config.yaml
win_length: 400
embed_dim: 256
encoder_widths: [256]
text_encoder_norm: "rmsnorm"
text_encoder_head_dim: 64
init: "trunc_normal_002"
Rows from block 2 of the text encoder of a small contrastive audio-text model, named by matrix and row number. Rows with one number belong to one neuron. Each number is 128 + 32 x the weight over its row's rms, rounded and kept within 0 to 255. All counts start at 0. Numbers have three digits each.
After each neuron's rows are labels from the 100 texts, of 14848, where the neuron reaches its highest value: "tokens" is the input token at the peak. Only what is clearly more common there than usual is listed. The data: short read English sentences (LibriTTS-R). In brackets: how many of the 100.
# fc1: MLP up (text_encoder.blocks.2.mlp.fc1.weight, 576x192), inputs 64-127
# fc2: MLP down (text_encoder.blocks.2.mlp.fc2.weight, 192x576, transposed), outputs 64-127

fc1.10:141120119089158184148101065108075114220116098170120142135097099140111129060121109099145067128168115079117142070089104115154142166149120190097164104098101137142120114139182149159122133161149128
fc2.10:144170232093121141141141122099129119212118143151129122089143086129098078067153123032107089133154128128166105083128118108141095153130091121115172086124157115111105112097153153156119100089101089
tokens: "m" (83); "n" (15)

fc1.249:090045146141197112120121174192137131151149110146121113097166124079153162126124142154178152128090199142109180108092089152080122054175102124181094154171167084170088156110135106164132146075078090
fc2.249:137110104141141140151114208142165186161129166121120178079124156090156133081162146171122118171109144146091128103097165120102126059146131139135158160197163179197127194072075130187131158133102068
tokens: "g" (78); "b" (12)

fc1.565:141152103146128146124127168138098166110129096093121144113144077115108112173156092160150206164125074018123142107147144144171122110137116154081063097158158182122114117100142161123159165137073143
fc2.565:144117183088116131138118133072053093158148138130140064149167099180157115120074137062177126090119173172144154107124142191100154118081110111175107091172197076122144072143129178109099154128134119
tokens: "h" (100)

fc1.44:148096195122124088162148103144172133116135135146165093149159088153096170113122101124038121136112094137154105150157088111082109138092102177141160088150130108154127138123135119134170132102137094
fc2.44:161138117104132163107118142172144155168148131136178080087189068118143127187099181128127174138138177134110067111081111137093119117108122109151142084130089129083162143178176159161180137125129149
tokens: "w" (28); "l" (20); "e" (20); "<end>" (16)

fc1.138:159159107095143128182126104044087163126170035066140152138148138152107147126137181073167132116157107134194117107142104119158115076094089105092109117135121148104155144116070102152075143106119170
fc2.138:148061123104146105097137215151093092154102148128142100131105120085098171183063109146121119123188184127134120073122147190141149130129096153139115070140054177112142100130107163112127120119172152
tokens: "c" (48); "o" (20); "q" (16); "w" (7)

fc1.425:127137073103123140112102147084135218159084187132174123141078080143119146117087061135110168116128134146179101057130087165159144115138109164147077156152143151138168116104136151104163105162115135
fc2.425:125120178119128135156094100139139099160127153148166093096137152138098185115143136081106155123120138076157096135173150084157134126090085145160107114094086110115129125109120150092108070156148074
tokens: "l" (59); "v" (40)

fc1.188:157071072108152075109145093105141109133144089105106196143155170134173129102087140119128135054144108142110109127119125135080132132142131110081122144075124152152103128148142195155114105122110148
fc2.188:118103026099140144089150154152152075114175161066150123157105126147138109095150109088159122091133093097174116141197158094119149118119093106094160103111099183120096125097118142125147108125117153
tokens: "s" (84); "m" (15)

fc1.39:154109106111139140171147094128076164155158078077094126157138198137114182094108171106114114056155178152124122130116135079089134156120114153130149178162135117191102137117127133106073122183078159
fc2.39:115152106142088100130097128155121052068084129094110125106134097074120147103114098130083079154137185081093089093153158154068151121098093118139154120133141205100120158096161155135135118177116190
tokens: "k" (95)

fc1.84:159186144041148099103099104113127133106094163158077142069103107136165142096100208085138109161175120142073135171134108140126165105116123076110087181159130176127131126152128131166128120154218115
fc2.84:148169211112146058006167093169076120080075111095175128095095171130107121115097177171133085100133139068072110179152101171155149129138103139123073130186114133142103183126097134157104113148164142
tokens: "n" (85); "m" (15)

fc1.106:144116099163120168094109165162128159122129112119124154121070118098141126070138100110130118139132143115166175114170149132053103141116161104128152138096168173110175141156104059165159210160124124
fc2.106:153109116131149084099167155019139125114165117117105097081112166129140130189179129153133143124198124131144109141156151119107086123129121167076121120191119144121152070183146068120110138186152103
tokens: "p" (95)

fc1.295:092142099156135078212175120100112145154155129144133103137099134169117094089106113149114154161155103144118129147115092138123070092098115148062099210108089103176082114144104154106172164126115146
fc2.295:097149110092141171157137097143185156124120150140108123081143177127132138148121123078157229080124147144137141116171071174136134106101054134135127162130121130101130133101130135120137127132122149
tokens: "s" (80); "f" (20)

fc1.370:088144148118079215092164143189092123150172106137068122118096118050071132098103027073147106138120164135137159192137104161129132096095140109160154097132117103118133139139141090031174119172150128
fc2.370:086156106077115167123190128157162132204095045120101132101129165143126120127120103078154104173144101085068117121117113175133079115106121066173136122093137130088123151133116121100157164125146153
tokens: "u" (32); "o" (23)

fc1.213:155183092081122086124167107152112143119121104172138133115113128168126157117116167109096117102125144130117169104106169035124159097129121172107098147179123128142117164111139109171127146124127101
fc2.213:146178135082148090161154112119121097087152118133127140105203126133134099132124140129118162130148153104142151138080198120126078092072128124071141110151136103095145165094181143147149135137110129
tokens: "<end>" (99)

fc1.77:158193130139158083121076108229112164170053116134099104130123096137183104091084177129128094111165129124157164080102132139115175122135160117102157133122134225103093103174126104152131151119080075
fc2.77:132195087178148070094149110128158206085172173137144123121108123120158135066150173126131149178140137142135125097182138121166097133130172127149110176142101143116123090188142116103115132097144142
tokens: "g" (58); "e" (39)

fc1.311:098174093143149081085106116158108066131158113166132112154193132130163067154080161131161080138089066094199122163137123154159141154162118167116169175123139175142124125102120100125094123079169139
fc2.311:142124173158157132148123150198165196043181102113095130102111109135130064138179166097108130156157153137149126141128117119149123161129112105134110188130130114084122076196134122152104137107137114
tokens: "n" (31); "m" (30); "l" (28)

fc1.42:099106176133092087141115075124095080126194095085099162141144208160140139126175143142123093145089086100093128180137104157110128125108159158146183089079095143113178133126178141103142085119082109
fc2.42:115161133217113113122147150095137078158094095122102139116124077108115130138121171141123114109147090152069101099146192133148109098094154126132141108113113152175151164156143128128132162074140119
tokens: "a" (100)

fc1.416:208126151138097115165106104074080157127111117119119134140134104109183095141114094131141114140095134141087127117091147139188144175094172126114179124157093113136046181105132093155145161128157137
fc2.416:124145115130090137112146112168158099093132124124086136140098142122122128139113188188110075133100144103120155139120112081143129116117182122127136079120130035164177177143111022126148084204092127
tokens: "t" (99)

fc1.191:084138114079130110070064137158127047157124054123088200169154127150098172170136131086135115141152149084097156142155129141054116134167159167212116118107077132167098173173121166160160212123115179
fc2.191:102174139172130117098072133150137180050144093123137137145085196108119115095113105145143106084171094129130120171158122111116107158185124178052148141136180125157090126161122153198125091118140104
tokens: "r" (93)

fc1.558:066202119119155069055105147116110115129149095165138060104115129128200126156134138115124081111204096106155126100197174056135117183156143077148096187154171170100131168118141150122137142155082147
fc2.558:099148161096135149163121208117194163131140229111144125117130204148123140120162127151089122140091149117193109078150099101145078149118147106126101119084143142130140095166131112180096116083090184
tokens: "l" (99)

fc1.385:172111108103169143084110166131119066122127130062117128138109193150102051048130146100141095142105078116123137175126099101125113137096120121075095197102115138177128135177102166128095087156153167
fc2.385:154126128125185130058134157075103206099147101104090140089132106141164103077150072145102144037135090110162112114180123140143102178130124118099107163130092110163134145095151158105072107144110141
tokens: "t" (45); "a" (26); "o" (16); "u" (7)

fc1.493:101143143153141126142087106104117150185132139132160164129091115133159085109129108148103193115128150066168132122124142101146109140110124160142145145088107120089096116136133137107137162123149088
fc2.493:144131135097114114144170117175137174149109074197134113103147115149148110115142128047124127126144065193151107090162128087153128115132121193179084107124124105154076149138141140119105115101188132
tokens: "s" (50); "<end>" (9); "g" (8)

fc1.233:174168150113109065095076130159093169150181149111077151150145100146132174085141116099128109149089129161159152212091117055138108093167169143149114095095100127108094184143142174115162129155137130
fc2.233:213150192183137147162088130164123097157132162123111128102136136187117143099101090115104108143138095162150073126104163108100126130156143126155145102140114082110121123128016079150151163071104188
tokens: " " (99)

fc1.437:091164119114141113121132157114101156070134120113128132198114124142089145149139070099122140140163110140163138178167143100124146143195101171153130075105124119201135118141128104102113094135124168
fc2.437:141109138102125105149111105092150077094152156134147154176131115138103174118136127063152164149119138173139150063149130127096116140213154110156109108146076121152093142165162085140088052102090115
tokens: "k" (44); "t" (36); "p" (10); "c" (7)

fc1.96:134070094116084135111136143109125145127120155122141084114173120134126136175144135144128097115118178195124124146103112099077104091141158129079140092100089097125163179154123127123091174157128109
fc2.96:103124174101157163174140164076130196130126162106142174116189171082163112146135110128126134161123142139096147131068175073069124148148137128113100138183122092109156148114108136120081195097112089
tokens: "c" (42); "o" (39); "k" (19)

fc1.327:095096118076140085112096156134100150108114143135095116130135117097169140125106180119176096103072113163190105101130117078191098153109143185150159121143112131123176158134071153180090136185167126
fc2.327:096091160198078151153074109135134170081170105117136154125177101135135124106097150153126139145214139116133134081150154145121155154143117163140134174171122135188139128185082124090115099133096106
tokens: "k" (48); "p" (43)

fc1.358:180113113130168120179119069092083177157122132149150105120212125154145125113092073128151108078117163187110161165165156090123181169118157121083146155122139100164068101158108098113078133154085150
fc2.358:064076147164168147108140085141163154138043115147131115105125178143133109148132148123163107142115206175132159111122149129185140125142149095140127081145122109077123124146077120093083155198136184
tokens: "c" (85); "q" (9)

fc1.359:100097108098081084180100126109130148154178159124143063087167126146159143153108140076133106121111140145112109151118104080077118057163130084096165108091108134137114183164113077155104194132134151
fc2.359:108126164096096132101126153140138159175112144149126132127123129107132089099101106111087141144110106103095140153128144094101099106119176139079116143124095107124128176079093093133140128126062086
tokens: "c" (56); "t" (24); "j" (13)

fc1.351:097090106101120097132081103155099147091111095185152122188165152088093112138180087132156137130113133125164111197116051136206154128133156076137066089082125153121177159134136098175119108094137172
fc2.351:146109187082119119176108133173114107166088198165122093144091103081080144135102151113086103175068120083100140171087148130078121111081181113121128126144099154115123163102146173111156152130126105
tokens: "k" (51); "o" (46)

fc1.30:111187124157119173077164105139138206134177079184129121167120072142133123137099185073087121160061076145132146107105120115087173170141130139101102127123120041162140103215139196132135124150135142
fc2.30:135057078102155112131097152148115070112138155157076139108153123110188158132156130168115151193138056204108182117126122209128107068112113064152134124105107071068080091212123109146160147194132116
tokens: "m" (62); "n" (38)

fc1.368:126116137111049101094136176096132117141173212089123087124133147185110122109074137093134128080143077107105150134105147161161096096161140053098168105143135153138042124118138123157127174151127134
fc2.368:093183137152142103066165140094125193117128184064152100117136177177121097113096140079104199157159132123095114070177090127101097160065129093093140050149172113145133127158139082112132167092138138
tokens: "s" (100)

fc1.528:131111110113113133108120169077139191139118138164070159116166106125157156103123130138120124068126135117091183112109128129147139103082156141126051123145145135122108144159125125139090174097214126
fc2.528:116174104113150090169141114157151170130077139105122121158104146139155140118116157168142145117104138046094134106066123207144129128114122087140126165099108120106127124147124134143083152070117127
tokens: "n" (60); " " (37)

fc1.570:104134104079144167070152079072092139198172099135191143175131071109099149076135166125079075123117107045094143096091122140126163156128114147095169142085143110127119136140156115090107114121193087
fc2.570:123212161099096143118135077080158152222131135117143148159091117160109153125125117127111088191148068103102163025081126100116092122175140108102155099137126132122129097116141092140192097139151094
tokens: "g" (45); "n" (34); "m" (21)

fc1.184:105120093161099171145094086078114076117111133110134113105169122101125137138140122125080126099124117144162127116072185135108078126124186115142061141122126123129068152097152086131132089155187103
fc2.184:123131094083122156114205198110134118104096115122162151102148125121103072175091144122124128138185154087167097179145150162117194153066134125101133115144111095080144132085105136152123137114155162
tokens: "h" (73); "w" (11)

fc1.509:121144122099145166170140113101114168084139095180123118155071167157152148114133048174148141048196143149172153078087137111166149118122124187104152152086150145149184118128157113136079122128150144
fc2.509:161090253176132125071163149103084079117086123171160127128110096152105146115147135089082191164147121127131081173158115099109105112143125094156151117122122124134083111185149118117171104106110078
tokens: "l" (60); "v" (28)

fc1.264:139174158101083102146069151150124171171133134129100091121081159071198133111090108153144118116088195170172118138098073133168153128100171203099139158096100155141145125152128135121114172140154152
fc2.264:082118115175112202114127148196213149099082117137149133110126087128087118155117082116078118150059096114120176124179071114111108117111108090163120102143106090120113170097153170073180117119141095
tokens: "s" (68); "h" (18)

fc1.275:074092169120138132102145148154150187124082140134104098137092127103166133141128119109153090119065115130163161140097118123155183100162114091149165097131106180108109132147137126121073107213120117
fc2.275:144163110141128169122105155082126101050117116143149132114159121133164158129166135137118173196095093141129112119149138145154090153094147157176151103108163170132182105205099128108116157101112103
tokens: "k" (31); "p" (20); "q" (19); "c" (13)

fc1.381:126099184143148119130127117096091175172150091123115097133170088130130150107110170135116166116081191079147087063163061116144129112154168144110149126228117088068127148157141107088179131131168174
fc2.381:178053080108162073057120121123096087107134090126127140105116119155128166131121109124114100110133134130068121133139139159142121204089109139156100061068126098148151158140109112126112079136159166
tokens: "c" (63); "x" (22)

fc1.389:134103140117190138108105136180123080135069121204118099130155169106189182143094153117123078130151144052127141179104093133101086163135177161111122131052109128117195142143117102137141143101140121
fc2.389:118161137097152095125165101126165204127178150101126145157113090152152044124071136118115137141077145152161112070125165121156111073104142107146170156121122177148129107142119113140144150120139187
tokens: "l" (82)

fc1.287:131136140126146070087111133138138127212080134181107090124110094122093161111128149070087135099129175111120123102135144155112130190121143124152165085154108125159113159208125145105094143156192133
fc2.287:101127148161161147125089118113130158079139090066197116107130168197125123122133139089123116166132151125128134151128134166162198164167115141140143075139129181123089156163162151146103127079173152
tokens: "r" (52); "a" (19); "c" (14); "u" (7)

fc1.80:119187135181129157164134140138127135085129140115141029144162130135094195116190115119096080073189163144124084068115166112164133155204140160091079100130163138115170175160125112075139130121111051
fc2.80:133159097148143187121118134147168105111128089139120117139167181135135192130109132179164199156134123134114122087100189128149125106110150158107098091076104129142114153174123115135051165179142045
tokens: "o" (53); " " (47)

fc1.500:112127152134101134167117122171159051144145075113110175080137112124124151128115077059094119131147070123142173195127171135096130105154130093113121122106146234175150156139092100141116141151167099
fc2.500:162090088141118141120128091127161120053115080166131132154160089157135137078146126105165164178130134151136122111148159119167078181123128169074082131069144137093110139164153093111037103097134158
tokens: "t" (51); "w" (19); "o" (19)

fc1.446:113118057132195098147107147121111122097135076132132117138124143120237131144126082164170191156146198114143139174145147147113191123117144130114077104055104115136194142170127119156141153116110167
fc2.446:103144180139110108109177104157178138200142153099059105120193069182057113153158128076164116121090079101129098082103127069143106119098120107159114112098158148102126142143147145156126130147138109
tokens: " " (100)

fc1.447:109102137132131123154092141135129127109143111125092154089113123150173140103162127119073097131158140154135146139070096143089129098120103131131190126124197180116133145219106114159158122173131181
fc2.447:094157101146122080149087149120145116067138094141121121109103072089165156077091048108086147129123146125166111136124131166082159119133119115133180091151164173157143166209096143139095100113127125
tokens: "e" (98)

fc1.556:162141126122173196115070110151125117133126133094131131155104116143141147106101108124120129154133100134132147161078127123115114098185095103132148169120171151153157028112120108124128086200113122
fc2.556:147087132139159076131178128128132149146131096133123213142121140147112097109083141102135160142124097134139130081175108120115077110141134172119095091112136183199094110113102101162138040223117130
tokens: "d" (93)

fc1.563:074102187138083105125066115129072160119135121116155193159151102169123053138098115162137148118109099156117121138156095112151149169106119149085155137112122072139160131083175122125155055139143179
fc2.563:129128153089109158153136163123132111058121105129088128120134133108142107125128121191166149126129117075104185106148119166138140095099150112121173136112162078096185141151186152126140163177155120
tokens: "i" (44); "t" (29); "c" (8)

fc1.153:094198138142043113153114107151127169175093086105143135131130104150138151135097160198148141146120126150117135153130107132133135139089133153130164143073086145131099104117135141129060134123165078
fc2.153:123137088118151160181137115153198151085092148136092110081157109100121135086136138047154144139132068100044170112110080171143159128066110152144145164135095133153160127138156152098115145095126126
tokens: "o" (59); "s" (17)

fc1.417:091122091146145133150119115129166168141083170174129139136155111140153136113137135149161102156099180190157197186183132084099114103127102132188146098151148138156111083123118140150121128167090166
fc2.417:133107147084117139140153231125138125101101154164151149123097096154123144159129116107076123154103140125160127091075104119070131200153183165130088075149105152173181109088116133096125164125151099
tokens: "p" (37); "g" (24); "k" (8)

fc1.28:082110128157196127116088118141199138122104146126136149113147142124163147126181109111202138152114189145154144186201121067152177128100096056165164100122149206168192089146126162160116155140129183
fc2.28:171108131077129131196121182156136085099144154157118133102147092140096144176084147099073077156079093122123102126081113083063122178121188144147073069151116104140146107087128121086086126134113094
tokens: "g" (90)

fc1.410:164162095115113117126126107171084146174159166118087117188125097127141132117069168168138144109080141137072136068159138122071102161093128185148095089122165121157150098150122169091140153158137121
fc2.410:124144160104074156104132102182094118159072194129143082130157064128123139133155144165194186103093169146082130165082138144145090160106150150180148122080164033171148098102158191133113149176132162
tokens: "g" (100)

fc1.154:048139155125075181178077114206197090128172089140122158101100156112156112055166116092179072116094156114123077098114187143151083101139086099127075109195125118141115141114128120181123196115133145
fc2.154:154094164153116196130151125183122134109122107169175120092138121127134077087141138045095189120130123134122125094068168206152093113152155160178134161098173129101127098190115090115127100100102176
tokens: "w" (52); "r" (25); "a" (21)

fc1.9:206136085120103095130100129100125103191090148086104099121120211153114128137138203065168118086112133145073123159109117129124150144164187120149083142168148123141201091096150083130148146054068115
fc2.9:176152113117139133117120161132116126196130088085148139092147174142140102181135142128165132185129105112116157161120162098162096136159158095068154186132118114154155139081120152128127129076095145
tokens: "t" (99)

fc1.508:116193087113156131183148110124129119144155087105133111153157102152109169086200103123115116157134173132138144145119118114101070167117145143067141103072142117111137134148082169151085110086112173
fc2.508:139162130148136154175132151103158131137158112103076074151111134113132101034166130162135134096140094133142105150137195155130121124132126084123186138154165128166128153155123089132110133119140133
tokens: "o" (64); "f" (17); "a" (12)

fc1.551:092139135095120133065161154077148170144141086118087067076120080121156175110156142105108139090149140068125148153109098124112131133131127098160116144110095183150158184136092161107067123094127158
fc2.551:076179112153121097103137158108157114170139108118119126095157080116130148121179147162119157092115151136143159085121154091153121133129116088121128086172128201066148101166147073135099128072100120
tokens: " " (100)

fc1.111:082114139109122131171133130166088100144111167079130122172136116123161145168098081155105142063086172189093131168081135083075164110108124199144148150136169128112109158114143113122216150131154168
fc2.111:123154090116149063141110100114173126092121123145155129125071142131123098125154184157115125172126095129164135119123059176092117147084085113060117105144121105112154108152133101158141127070130114
tokens: "g" (63); "j" (10); "c" (10)

fc1.109:116132137131137073126092142156126162125180113136125096167122165100103144081151093101113063151097164087119157087150105141154195093047133126065077181098096149131136088123168099028121119109108071
fc2.109:138115133165135197148114138124127106154218096115167105170052115145133048199116164159188112111106168109111086118152135100153167173136136172149151138130159089112096216116166131119126096109127121
tokens: "u" (97)

fc1.455:139099146127178139071115124132147119141079153094159152147138128116084123115094094157168100107148110209146187133143160153093092130096161138113164097112143081153062100107111154110128118198144199
fc2.455:090127128107108134161154089112106125134195114149229188066162160108125053104124145145135135131134109092111099159068187166144096134104175098143150183091101115171121077182127157101149116127103178
tokens: "c" (90); "g" (10)

fc1.252:125083122118100105176092156111128146152177115114128093094144105160141114170119175130145105135117112168135118110133104080040132090164157120106147136101113101094118193150123115131099184120155121
fc2.252:117122152110098108103094146145145183184140136135137166133125101077137054104098124136113146153112112124114162147120151078062111107159168111070092136137109117110134186094106108110095135140091092
tokens: "o" (85); "c" (14)

fc1.113:106115086092171090161138129098179152087111156135111154134101138140141108072152108112126141179135116102148143166171102153162134174158159122086139128113089128140133093167129126098127071094053160
fc2.113:131100160122021135176123138131150069105088093183176153157153174123079127072066148196143098086101106110162171105133109137111154129125133091121166097103233169147130188075111155115110109138107141
tokens: "l" (51); "b" (38); "p" (8)

fc1.204:087159116134149127101072120153101122116108152151175101106144112140148143111118086110192044121108151139175163129132078108189143077141176080120080124091087128137118089135138135139128133152197079
fc2.204:137138142051132092095164131091123123171099107136128113091081076186132168084192125086154152174081159130124118165016174111183163116175137163186121162120134169120183071154094183159111158092123164
tokens: "w" (64); "o" (13); "b" (9)

fc1.567:160045122142141073097111183105149094190161068041145052140156151141169145176136129140099040142140117146127177111168172083133154090143160082165132165176134128069119181135153151148148077125134169
fc2.567:127116119169125094135155190091152160133153134103126087149167094158126114159111176098095060087121141134150130080129063084196157137067136100115138139171169061136118180193178132153129026096068146
tokens: "l" (68); "a" (27)

fc1.259:099125172129107136163123140123095180160107124120096085068136149120120182196120096103107101104115054100087142127160113111156148154138120145096097089103103166175064115089100132116111133176138158
fc2.259:120105062154175162148172170126183133139104071226156095135114118109142116147125137063143125185138082130112104127139115121136097164140135128107136115155165139156149128095152140080095173129113098
tokens: "<end>" (55); "e" (30); "h" (14)

fc1.546:106068136072180133189164157077116099110201194142088126093113093107096127132156174101105091118110101150153104161116092133108133076100203135119178162139088146151137161103178124161161101073153173
fc2.546:063148094131080126129160138086124117108096138160122143071112147132186120102107147091149102150122101097214072100161107116144096161196192132140104109134066131144166103079130107109122119138149208
tokens: "e" (61); "a" (39)

fc1.171:119105161161173113143073081129132176135126054134080116139091105172129127062102075116113100109099116173124167097120100092102093137066115162121074088103076093079175099159145088119127081122102133
fc2.171:203086190132110078115128077127093136169106095074150100152144140109104159096124127136087182123143139128143158082190137142107167155149136106186154097102115136102094110157090107115104071133144051
tokens: "i" (65); "l" (13)

fc1.527:099193094149066119120122146101108132138114156160156084109119087204145116078170136115104175156095093085138113186128106163121138167120103128182227123189034167124114115140151135120142121112131197
fc2.527:153100122106033080138098121051154127149214170213130125151118120156085141106135138153134168148122132133076086148117173122149118165122156106099086168118090133149111146168143131107156072147165134
tokens: "s" (61); "e" (22); "i" (15)

fc1.139:122116129124155215134172162106147121104104157098102118096130113148121084101139130070100146066169091153163137123106126134130181181187128143110100103095156094110159189162109120103113191115172111
fc2.139:132105161096132120110154113134174108074130151102148126117173129181135084042108142147133129129167113120171154165102150089054109122094167083099156099073141110137089153129122084097096170113125142
tokens: "t" (58); "f" (22); "x" (10)

fc1.316:100172078131176115167080120077100194136182097077123138157129094083141147145143160136156113068159109104158172095131132148192131125150204103122148173103187117120134119154095089132137135146176050
fc2.316:065134132124122092103149153144092109079106090198105140146203138138123141209095156169106141142169158161155115110099085114108071109126103115160116134140102073112184111096127173148128100093104158
tokens: "m" (85)

fc1.201:143146057143105148095141144109142150180149155094116147101109117053118111122205102161170125114088096193101128110162154125137108187163145101121149122144164130057147135109139147089145123085129113
fc2.201:115116150123077124169104137083106110092122091112176113102121150147154130117096148164147110136175129135105123155100126149127095104115119173124088131084128090122154057135124124091100128152168180
tokens: "r" (28); "n" (20); "v" (18)

fc1.168:115114094135194148130146142091109145174179100053079127130184160118138174145141134135172135122151102168178146101102127150126148116099099112175118150159109181165146087107117145115138139134116095
fc2.168:100132136175148108107093183126163150070139119174102146127115109096100104195115125140181117101144198139179124139184142076144096204129119149087132095125137135165170120083114124177099121138132140
tokens: "m" (32); "n" (28); "o" (21)

fc1.407:128158115106167108173137059145102116139134146091133108134112154102116120126131108086121093131123114095146169184167136129112173082126166074161141164130097137142163146164145184136141140124117168
fc2.407:155110137127127113142153163162136145107121096168122114111143155168113102157115130143174093131105113139114138150129101121105160095179127170115091061125198125107160137150184105061120128165065140
tokens: "m" (70); "w" (28)

fc1.100:113136136131157134137084142149178175145155132128116177093129112105133092090194075123150072075143099179195154139117127095154178146171133132145155153114126168078167121161124120118127142086168136
fc2.100:110120104074082133149133111114045098138091149164142133132108130072108143138099111171115176183071090138092113139121157128068161073043150128190171125154134156138159104135031183105056128110100137
tokens: "m" (59); "i" (21); "y" (13)

fc1.277:071114142120117152157128164171123144170107112130139090032164108125077135140114100093122146108106020117127104159121074126132145134134145145120092123103078161184122120092122169066125169182135139
fc2.277:088093096098239146118152152144162133085087100194157089093101147132131143100088137074152134130106095120097062163098141101133112127133133112119080152100150144185124109120108114047140162143121147
tokens: "<end>" (50); "s" (21)

fc1.143:092179171202129202127072114145072133143092068186096115142147138112088071141104094104133125116131174174096119144087099138161217084087151110147132084158186124140108119166189103081162107117151137
fc2.143:144107090157077156187198112086161159168147140110140107132158133131133108152061144100115133183144148161149130135185094172190084127097134075150100103144140168129173111144156101125117151168117151
tokens: "u" (61); "o" (21)

fc1.376:142117145178175091115119132205119125152117175124140105123136137164123153151091118129137129106124157162084193126061122114090170096176149122071159138155102141102104104165098178156132128130100145
fc2.376:084162100133241082114142065160196148145122173111131115115123148077147142133127190083159133154131101148104178082182124173187133143163111159152143124114115080094076164217167152173097134193188182
tokens: "l" (49); "u" (42)

fc1.132:150140095077107171114153136089134098157135125139073127175142117098114206131106142109110124115105125129131160082162135139105134133151145086121128176143132050110134105147134163105135122173115150
fc2.132:152084107093115200140108156127094141102113176118115149113113153077202174161138146122166134168128093095123121206127107150125137150106170139157134098110173111110126106118055096083057125113137094
tokens: "n" (50); "m" (36)

fc1.372:152077149101086132116162151121123090140115101177100132096144089116111082110125132107153112080077108102149137149117110155181162188126160137129150131077129099202166102105064144115167119113148228
fc2.372:133113138137129153149202149174115088119110072105088098099187136102138096113098160098151092155113116062144096172156089127122087169118122072112107149078106087101146104094088141128180145098101201
tokens: "a" (66)

fc1.458:108156162089129133072122130104085060092064140134089213109132069164074091100159144096165076179104132125129112188141138184129111152136143121136116134087171084105152089153103109161151167126166124
fc2.458:138160142117130083152100089182111094085056165070156139106176161168149158195140107118115086102177075144094133140149087150138135130129117120138135159082060103144129054113100098152081148151164130
tokens: "n" (96)

fc1.366:150112145185169124112195149126100142098167126113126124129166090132161142145094151120109093107161160151145142131095154084123131142123157174077153151174103120161158108173139112141185102207189144
fc2.366:175103090116122160113063132132103168124124111082112049104100161124163135091153083148167103156152101094121126143096184188131167105147129147107143093124132125107115132114111119127095121202106125
tokens: "g" (45); "k" (41); "p" (14)